python train.py --train_examples=49215 --image_size=32 --norm_position="pre" --patch_size=[4, 4] --residual_init="zero_last" --lr=0.0018 --beta2=0.95 --eps=1e-06 --ema_decay=0.999 --batch_size=96 --warmup_steps=2900
Rows from block 4 of a small image classifier, named by matrix and row number. Rows with one number belong to one neuron. Each number is 128 + 32 x the weight over its row's rms, rounded and kept within 0 to 255. All counts start at 0.
After each neuron's rows are labels from the 100 images, of 14976, where the neuron reaches its highest value: "peak at" is the part of the image that holds the peak. Only what is clearly more common there than usual is listed. The data: retinal OCT scans (Kermany 2017).
# fc1: MLP up (model.blocks.4.mlp.fc1.weight, 768x192), inputs 96-127
# fc2: MLP down (model.blocks.4.mlp.fc2.weight, 192x768, transposed), outputs 96-127

fc1.239 [ 88 112 140  94 137 150 132 119 160 165 176 154  96 139 162 137 132 122 133 160 184  98 174 132 143 140 121 148 155 117 108 158]
fc2.239 [144 191 150  90 135 156 102 115 158  93 149 171 125 173 111 106  75  97  93  93  37 170 187 119 172 119 101 139 101 144 134 114]
peak at: bottom centre; bottom left

fc1.551 [159 157 186  79 165 118 168  67  60 147 138  81 119 126  90 132 131 185 110 114 173 171 129 126 110 130 119 129 116 107 171 170]
fc2.551 [100  88 170  96 146 102 105 148 149 132 112 114 141 100 165 108 139  85 106 118 127 123 109 185 140 205 132 118 104 121  98  84]
peak at: bottom right; top right

fc1.561 [166 131 146 118 115 127 171 111 172 111 115  94 157 165 151 152 109 189 138 167 117 183 177 160 168 180 129  88  79  64  94 184]
fc2.561 [118 122  97 164 150 173  80 128 101 124 128 135 114 155  81 106 157 100 143 132 167 158 121 125 134 166 132 124 130 180 192 134]
peak at: bottom centre

fc1.637 [ 97 120 197 162 116 113  83 126 129 103 162 162 109 107 113 171 138 128 181  98 118 173  84 177 130 184 176 102 131 103 150 103]
fc2.637 [128 140  81 153 156 176 104  97 108 128 150 126 166 120 114 154 159 165 162 131 136  48  98 131 167 115 136 148 102 110 174  95]
peak at: top left

fc1.462 [124 146 188 112 108 140 105 112  94 166  64 146  75  84 146 103 155 185 110 140 113 173 112 140 153 146 177 105 162 102  80 103]
fc2.462 [190  90 118 111 147  96  89 134 115 124  73 145 120 207 100  95 196 105 100  82  67 138 117 140 127 167 118 152 148 143 110 147]
peak at: bottom right

fc1.375 [129 102 195  92 107 154  85  99  93 144  99 115 150 146 159 162 129 188 154  85 171 101 180  85 174  83 137  79 123  83 146  88]
fc2.375 [ 71 124 101  84  94 153 125 104 187 153 158 180 100 131  73  85 157 124 154 129 116  85  97 169 159 133  67 140 103 130 153 149]
peak at: middle right

fc1.125 [116 108 136 124 155 101 149 114 153  94  86 161  91 150  81  91  98 146  78 134 155 170 133  67 188 162 114 135  71  91 161 174]
fc2.125 [ 89 139  78 132 180 103 174  84 117  86 123 135 154  83 144 154  78 130 119 175  80 179 150 124 138 131 133 110 149 133 170 131]
peak at: centre

fc1.608 [101 114 214  94 104 119 127 136 161 178 103 111 120 202 148 112 126 197 142 144 141 152 147 155 170 121 162  45 127 139  72 129]
fc2.608 [171 100 142 139 148  74 121 148 133 122 130 113 144 155 145 143 122 102 173 136 140  85  99  87 109 130 111 133 111 126 167 180]
peak at: middle left

fc1.273 [190  79 212 137  83 144 114 118 129 102  86  96 136 168 112 135 111 207 173 184 188 214 146 121 129 171 163  84  76 112 100 137]
fc2.273 [146 157 154 124 164 110 151 154 140  49 133 130 149 130 101 103 122  91  67 152  57 159 138 121 144 120 102 111 123 171 139  81]
peak at: middle right; centre

fc1.732 [ 85 136 155  88 139 130 116 145 146 167 122 144 100 170 141 115 116 154 133 158 137 153 152 160 141 164 128 107 105 133  85 121]
fc2.732 [127 108 111 143 210 139 132 143 169 118 113 145 148 100 101 153 113  17 139 119 167 139  44  84 143 142  47  95 119 141 119 162]
peak at: top right; top centre

fc1.620 [157  85 114  81  79  90 170 140 173 109 118 159 144 166 121 142 145 126 118 143 111 162 133 127 156 172 138 118  83 179 130 115]
fc2.620 [ 76 153 162 123 158 139 102  98 128 107 112 126 115 145 117 103 130  39 172 152 157 115 111 154 118 189 130 126 142 164 138 168]
peak at: top left

fc1.535 [171  92 178  67 161 102 139 139 184 180  72 122 184  77 177 101 173 188 145 115 129 144  91 156  90  98 109 163 132  77 124 109]
fc2.535 [124 116 153 108 140 165 132 181 140 123 116 121 173 152  79 166  88 133  91 144 125 122 141 152  83 152 123 159  86 179  79 168]
peak at: centre; top centre

fc1.386 [137 164 171 143  63 137 107 108 140 113 194 109 158 103  76 168 108 182 109 135  99  78 179 155 135 125 100 106  46 148  93 124]
fc2.386 [ 79 176 176 101 150  83 160 158 186 135 154 127 122 124 130 113 152 119 162  69 114 128 135 134  88 147 117 122 116 125  94  78]
peak at: middle right

fc1.727 [156 188 118 160 118 135 100  46  82 193 169 163 139 161  87 155 141 155 119 178 121 111 119 146 164 145 133 157 117  78 157 118]
fc2.727 [112 135 160 130 128 103 107 158 114 120 110 119  83 140  96  83 165 135 123 109 120 119  68 193  82 109 122 110 114 104  70 134]
peak at: middle right

fc1.522 [102 154 162 149 172 105 100 153 155 177 173 113 121 145 165 143 144 130 128 148 176 135  86 101 123  91 170 127 135  75 181 146]
fc2.522 [113  94 119  86 132 140 121 116 137 136 160 172 181 101 127  85 144  78 138  88 128 132  95 127 175 143  77  91  87  85 110 109]
peak at: top right; top centre

fc1.382 [157 147 173 113 112  89 156  80  89 163 124 109 118 165 166 134 108 130 158 134 100  97 157 165 170 103 160  63 122  83 170 113]
fc2.382 [ 99  98 143 110 168 113 155 168 182 117 110 146 103 117 137 122 185  23 139  89 136 118  98 170 128 160  63 133  95 137  97 149]
peak at: bottom centre

fc1.709 [111  80 193 129 186 110 179 102  89 134  86 106 106  97  86 162  86 183 117 109 174  89 167  86 167 143 186 129  77  84 102 139]
fc2.709 [116  86 125 206 185 131  78 178 124 150 177 134  91 113  78 142 142 112 111 126 139  29 103 156 124 101 155 145 138 140 131  79]
peak at: top centre

fc1.365 [138 103 178 128 103  72 147 113  99 150 164 113 105 175 106 156 113 147 166 174  97 190 165  90 138 193 168 121 104 166 171 130]
fc2.365 [130 119 109  47 144 173  99 187 161 107 148 202 107 123 130 125 171  57 114 107 121  93  84 163 136 123  92 159 120 143 104  70]
peak at: top right; top left

fc1.493 [136 170 215 116  84 110 118 128 161 142  97  97 159 130 165 117 145 167 152 184 195 136 179 112 160 111 172 140 115 119 112 160]
fc2.493 [137  92  93 133 212 105  84 207 144 108  92 157 120 161  70  72 138  44  76 132 109 123 104 141 157 170  91 151 171 187 156 145]
peak at: bottom left

fc1.413 [104 138 124  83 123 182  84 157 130 114 152 131 110 170 160 119 103 120  92 132 130 114 175 123 134 161 145 100 107 123 154 110]
fc2.413 [ 94  90 129 138 170 110  95 114 144  84 163 133 145 170  99 109  99 118 103 137 104 153 152 138 151 153 124 146 145 177 125 109]
peak at: middle right

fc1.150 [158 169 196 132  74 105 150 126  91 120 159  86  89 156  87 107 173 178 174 146 165 112 166 126 197 133 126  82 131  67  86 162]
fc2.150 [ 48 127  80 204 116 178 126 127 136 114 159 124 179  74  10 142 128 157 133 166  85 124 112 189 116  90 153 107 123 157 159 104]
peak at: top left

fc1.745 [165 107 211 137 110  88 102  88  94 123 132 122 166 145 132 127 116 154 142 199 127 138 135 177 180 148 157  94  71  73 111  98]
fc2.745 [159 112 166 102 155 118 161 178 149 141 137 133 145  97 110 144 168  85 129  48 148 113 118 139 130 169  78 110  76  98 100 123]
peak at: bottom centre

fc1.243 [130 133 164  71 117  72 186  94 102 121 137 101 113 142 120 144 148 228 114 178 160 158 170 139 179 137 222 105 127 109 141 157]
fc2.243 [ 60 166 122 200 111 170 114  94 114 146 151 142 187 115  91 162 108 119 156 142 168 141 116 153 101 134 133 114 135  89 177 135]
peak at: top right

fc1.310 [133 102 123 128  82  87 182  64 171 171 149 124 139 150 104 166 161 156 100 136 135 137 114  95 140 104 139 126 135  99 151  94]
fc2.310 [ 79 213 124 187 161 131 103 139 111 143 137  97 185  92  86 106 131 130 115 114 166 132 128 134 100 116 129 112 160 127 173 135]
peak at: bottom centre

fc1.363 [ 90 137 107  84  85 120 110  75  74 178 127 159 130 160 157 101  91 118 173 185 143 152 149 162 150 156 188 160 145 125  96 110]
fc2.363 [170  89 108 149 123 117  81 167 133  80 149 109 154 149 103 101 157  66  84 143 164  89 135 158 143 159  69 177 116 124 153 137]
peak at: bottom centre

fc1.162 [148 126 162  89 149 155 129 101 168 130  98 164 151 135 125  68  75 114 127 148 105  98  84 143 109 178 163 103  83  53 105  96]
fc2.162 [114 124  87 113 104 120  76 137 118 148 117 185 148 142 157 202 127 111 118  94  79  82 158 118 143 163 120 156 172 144 136 155]
peak at: top right; top left

fc1.667 [169 113 137 138 151 136  90 174 101 159 166 158  73 161  94 103 185 142 121 132 172  90  69 207  92 117 155 141 136  84 127 153]
fc2.667 [ 99 139 122 118 196 135 113 107 143 159  91 147 108 135  91 108 131  95 165 136 157 127  78 152 137 163 132 123 145 130 181 133]
peak at: top centre

fc1.723 [115 149 161  92  94 122 174  96 115 140 144  73 127 121 120 155 120 233 122 174 176 126 137 158 164 119 137  80  40 101  97  74]
fc2.723 [ 70 139 114 194 140 126 102 148 132 138 135 140 140 109  80  80 166 129 175  71 126  88 157 141  87 181 134 136 155 158 166 167]
peak at: middle right

fc1.217 [172 173 210  76 155 117 157  83 146  91 136 131  95 115 145  60  78 113 105 157 157  93 106  96 158  91 115  82  77 156 140 136]
fc2.217 [124 126 121  35 131 161  90 136 153 168 116 208  96 144 106  99 129  70 189  91 110 110  93 184  93 146  93 164 146  83 126 128]
peak at: bottom centre

fc1.629 [180 108 181  93 119 173 130  88  87 137 104 105 164 182 119 183 134 179 121 128 131 125 210 137 156 122 132  78 103 127 109 113]
fc2.629 [135 115  80 158 138  85  73 148 120 161 133 152 110 162  49 131 145 140 174 120 147  98 131 165 115 129 142 131 201 187 136 177]
peak at: centre

fc1.566 [104 104 141 138 122 174 134 105  93 137 116  72 132 143  82 135 103 160  81 167 172 107 138 127 142 100 153 124 111 155  70 158]
fc2.566 [157 130  88 154 135 112  36 116 103 134  99 137 161 155 121 118 149 138 180 137 109 104  76 132  93 150 158 113 179 134 200 143]
peak at: centre

fc1.28 [147 128 128  82 157 149 121 171 118 148 104 126 104 178 169  68  99 125 143  94 105 153 155 157 119 167 157 128 124 126  77 156]
fc2.28 [138 150 117 179 118  91  74 151 130 140  97 121  40 142 105 148 125  86  93 147 142 119  86  99 132 101 111 126 142 122 135 122]
peak at: top right

fc1.254 [156 115 164 116 109 141 131 110 111 171  70 113 134 158 112 139 135 193 145 138 167 165 158 145 164  75 170  39  98 138 128 149]
fc2.254 [136 170 115 159 138  72  92 109 109 176 162 162 132 155 133 183 122 138 173 162 140  71 102 123 107 132 140 163 161 138 171 194]
peak at: centre

fc1.153 [148 151 160 124 116 151 128 108 122 143 173 135 129 108  66 155 107 213 137 189 162  89 149 174 150 134 168 120 128 139 152 108]
fc2.153 [ 62 108 113 137 116 143 104 107 116 193 162 169 126 138 122 127 183 164 171 171 165  68  82 179 107 185 156 160 168  78 121 135]
peak at: top right

fc1.693 [151 102 169 129 126 115 158 163 177 124 112 143 109 155 178 152 153 212 142 171 128 107 126  71 172 182 149 130 131 118 136 167]
fc2.693 [ 75 159 109 140 133 172 117 137 114  68 150 140 112 132  91 114 121 109 107  73 167  92 142 173  99 116 113 157 130 158 120  93]
peak at: top centre

fc1.760 [189 153 182 123  69 139 144 112 115 170 106 124 154 173 100 108 107 132  84 145 128 113 138 117 210 162 158 137  76 103  88 100]
fc2.760 [104 143 114 125 207  93 109 128 123 122 135 137 135 162 104 120 119  43 164 137 123 112 142 108 110 209  83 120 108 155 137 165]
peak at: bottom left

fc1.638 [ 82  98 173  85 157 109 171 128 155 124 115 101 118 124 160  82 132 162 161 100 170  98 168 142 108 154 181 113 125 116 109 157]
fc2.638 [101 138 134 149 126 148  77 131 151 125 109 150 148  96 101 140 136 149 115 152 103 147 162  80 119 119 157 148 135 151 143 148]
peak at: top left

fc1.399 [120  80 125  86  93 170 151 128 136 174 118  60 137 147 104 143  73 173 118 136 167 124 197 119 177 156 148 137 112 164 163 145]
fc2.399 [169 136 121 107 139 136 143 161 118 110 111 146 153  98 113 130 121 146 150 106 137 135 118 152 158  99 168  78 152 115 174 160]
peak at: bottom centre

fc1.23 [ 98 128 144  86 153 131 122 100 156 169 142 151 113 124 152 145 126 120 131 161 155 108 135 183 171 154 112 136 136  92  81 128]
fc2.23 [ 95 211 159  94 106 128 124 117 191 128 177 157 119 171 116 102  79  98 131  85  80 157 213 118 134 136 122 145 127 152 103 127]
peak at: bottom left; bottom centre

fc1.362 [147 115 112 136  90 104  84 133 126 179 170 129 165 174 146 136 169 160 128 165  87 129 175  83 153 113 145 118 153 134 146 174]
fc2.362 [129 122  81 121 154 106  86 188  92  73  93 137 118 135  78  86 177  81 102 128 124 151 109 135 131 123  93  56 161 167 179 135]
peak at: top left; top right

fc1.460 [167 125 138 110 110 129 172 166 119 164 156 146  98 185  84 174  96 118  72 166 102 133 117  97 118 143 159 116 114  84 149 116]
fc2.460 [ 48 171 143 129 115 101 144 167 141 142 146  83 168 103  88 169 123  89 114 124 166 113 140 143 168 162 116 115 109 168 109 115]
peak at: top left; middle left

fc1.560 [157 117 170  97 109 152 143 130 145 188 127 144 117 184 150 109 134 169 149 149 175 188 132 125 160 152 160  85 129 151 104 170]
fc2.560 [153 111  74 101 157 135 122  99 104 117 125 179 118 164 135 130 117  62 104 160 100 161 102  80 155 119  88 151 123 139 137 124]
peak at: top left

fc1.583 [159 135 191  58  96 144  89 104 155 172 132 178 110 163 142 145 123 163 169 177 154 138 133 170 152 117 121 100 117 111 120 163]
fc2.583 [ 73 185 174 167 188 127 117 136 215 177 138  99 156  68  74 165 115 124 117 106 200 102  99 132 162  98 108 107  93 110  97 137]
peak at: centre

fc1.404 [110 135 189  78 143 149  89  96 136 147 127 114 115 148 132 101 113 134 138 172 131 113 131 223 163 155 119 125 146  96 110 102]
fc2.404 [172 158 156 113 188  97 139 169 174 132 152 110 152 143 128 144  62 112 172  85 157 116 141  64 160  80 140 123 170 151 152 162]
peak at: bottom centre

fc1.127 [ 97 158 195  89 106 164 101 113 113  98 146 129  95 172 191 127 173 130 151 135 148 152 132 112  97 151 135 133  75 102 115 104]
fc2.127 [156 127  66 145 174 149  96 163 147 114 109 128 100 107  28  76 138  51 128 113 104 134 120 125 144 128  74 132 127 138 105 178]
peak at: top right

fc1.195 [183 132 147  51  80 128 110 157 133 139  78 118 145 151 157 123 151 138  86 158 158 140 134 110 159 120 114  63  85  91 127 133]
fc2.195 [111 179 152 109 121 114 142 102 207 130 161 141 165  98 124 168 118 100  92 118 105 137 134 150 192 108  87 128  78 113  83  84]
peak at: bottom right

fc1.436 [113 104 207 101 129  79 165 118 127 107 151 141 114 157 103 142  85 255 180 181 146 114 173 171 182 142 167 112  90 113 115 136]
fc2.436 [ 87 136 119 156 160 150  85 103  93 192 138 185 135  94 139 146 188 132 130 163 182  88 108 191 126 167 146 126 156  85 110  86]
peak at: top right

fc1.259 [105  89 126 149 145 169 155 108 126 106 140  77 148 109  95 104  99 116  77 113 175 112 134 111 127  93 113 150  94 143 112 126]
fc2.259 [138 129 105 111 167  99 110 199 125 117 151 142  91  95 133 159 146 111 150 170 158  85 122  94  83 117 146 151 208 169 122 139]
peak at: centre

fc1.408 [ 95 155 158 133 149 161 147  84  88 147 106 162 157 140 135 152  90 217 128 124 166 115 161  76 177 140 110 153  72 166 121 102]
fc2.408 [164 135  96 167 101 143  67  88  80 158 143 173 132  99  87 131 138 155 171 112  67 124 123 158 140 168 156  91  96  95 162 119]
peak at: centre

fc1.287 [126 179 161 163 160 168 144 118 164 189 100 148 127 188 129 160 145 186 110  90  88 161 110  87 119 105 182  93 112 114 120 110]
fc2.287 [124 124  63 163 138 154  99 176  97 134 108 138 172 109  83  80 160  79 142 151  52  84  98 149 128 150 103 124 100 103 140  97]
peak at: top left

fc1.229 [170 160 115 146 126  86 161 168 102 113 102 141  89 114 131  92 153 114 161  77 189 152 164 127 153 153 151 114 140 162  88  95]
fc2.229 [112  92 105 124  63 175  72 134 120 121 154 205 153 158 139 147 144  99  98 131  97 113  86 170 115 101 106 140 151 146 162 193]
peak at: top right

fc1.717 [139  86 134 121 166 165  95 134 127 122 178 142 137 167  77  91 157 154 130 169 190 166 147  98 163 181 126  77  85 123 169  94]
fc2.717 [126 171  58 151 154 106  91 145 102 117 100 180  62 148 127  95 140 113 112 138 125 169 150 126 162 173 147 126 189 156 157 142]
peak at: bottom right; top right

fc1.108 [159 137 141  76 150 128  98 171 185 122  81 141 174 105  94  95  95 171 128 179 127 103 120 127 145 130 158 153 123 101  78 113]
fc2.108 [118  92 110 117 137  67 225 153 112 134 108 128 136 146 140 122 244 101 181  85 135  91  58 120 104 173 115 108 176 118 140 148]
peak at: top centre

fc1.569 [158 103 183 132 127 175 125  79 126 118 151  82 116 150  92 113 169 159 185 179 153 149 192 134 129  82 119 169 104 147  94 137]
fc2.569 [ 70 156 141 185  72 118  76 154 130 149 163 161 176 123  93 151 146 141  81 174  74  97 185 170 163 140 147 138 143 107 110 134]
peak at: top right

fc1.543 [103  88 201 140  92 153 142 171 160  97 155 106 139 155 172 104 129 138 113 118 109 106 131  98 128 117 118  99  64  72 111 176]
fc2.543 [111 153 117 142  85 177 106 159  98 120  78 131 170 139 111 164  95 112 126 116 124 119 172 103 136  80 148 124 175 167 132 112]
peak at: middle left

fc1.34 [152 112 109 169 128 183 111 106 167 121 105 158 105 150 162 172 154 189 132 141 139 171 183 170  90  87 117 120  96 137  93 178]
fc2.34 [ 85 152  99 173 143 116 120 133 106 142  68 118 121 120 128 142 123 151 151 109 123 115  92  89 102 116 186 101 110 143 142  87]
peak at: centre

fc1.232 [137 164  97  96 114  76 159 161  90  99  86 124 162 103  83 132 113 163  98  92 195 201  99  90 112 151 152 126  89  88 141  90]
fc2.232 [ 76 112  92 148 124 134  95 103 154 170 133 114 200  85 156 136 131  78 218  89 167  69 120 161 149 132 112 116 158  66 185 182]
peak at: middle left; middle right

fc1.275 [119 179 134 149  90 121 171  47 119 125 180 124 186 105  71 155 109 191 156 165 148 127 131 171 150 117 163  91  81  85 154  86]
fc2.275 [140 108  67 167  79  98 112 102  48 142 188 149 158 114 150 139 202 102 144 142 107  59 116 158  88 136 130 171 125  81 145 124]
peak at: top right; middle left

fc1.440 [149  89 137  78 170 120 160  95  91 146  84 114 158 169 148 164 102 130  89  79 121 129 162  87 188 100 147 160 128  79 123 117]
fc2.440 [148  84  79 164 122 141  25 155 105 119 106 193 185 110  90 101 171 130 102 200  68  87  99 162  98 115  96 168 114 170 133 132]
peak at: top left

fc1.701 [115  84 159 128 167 121 134 185 115 141 137  87 138 171  97 101 112 164 163 135 149 106 147 153 142 185 181 112 168 112 114 150]
fc2.701 [134 141  89 150 115 161  71  81  99 123  98 136 102 130 122 157 115 130 104 160 114 138 132 162 152 125 132 135 104 104 103  93]
peak at: bottom right; middle right

fc1.48 [135 142 134 145 194  88 120 181  91  90  75  82 151 130  83  90 109 157 109 175 129 173  86 121 121 125 171  27 149 144 137  84]
fc2.48 [121 156 215 117 133  97  81 100 122  81 122 106 147 153 159 106 106 188 131 142 102 153 134 146 130 152 148  89 107 122 138 111]
peak at: centre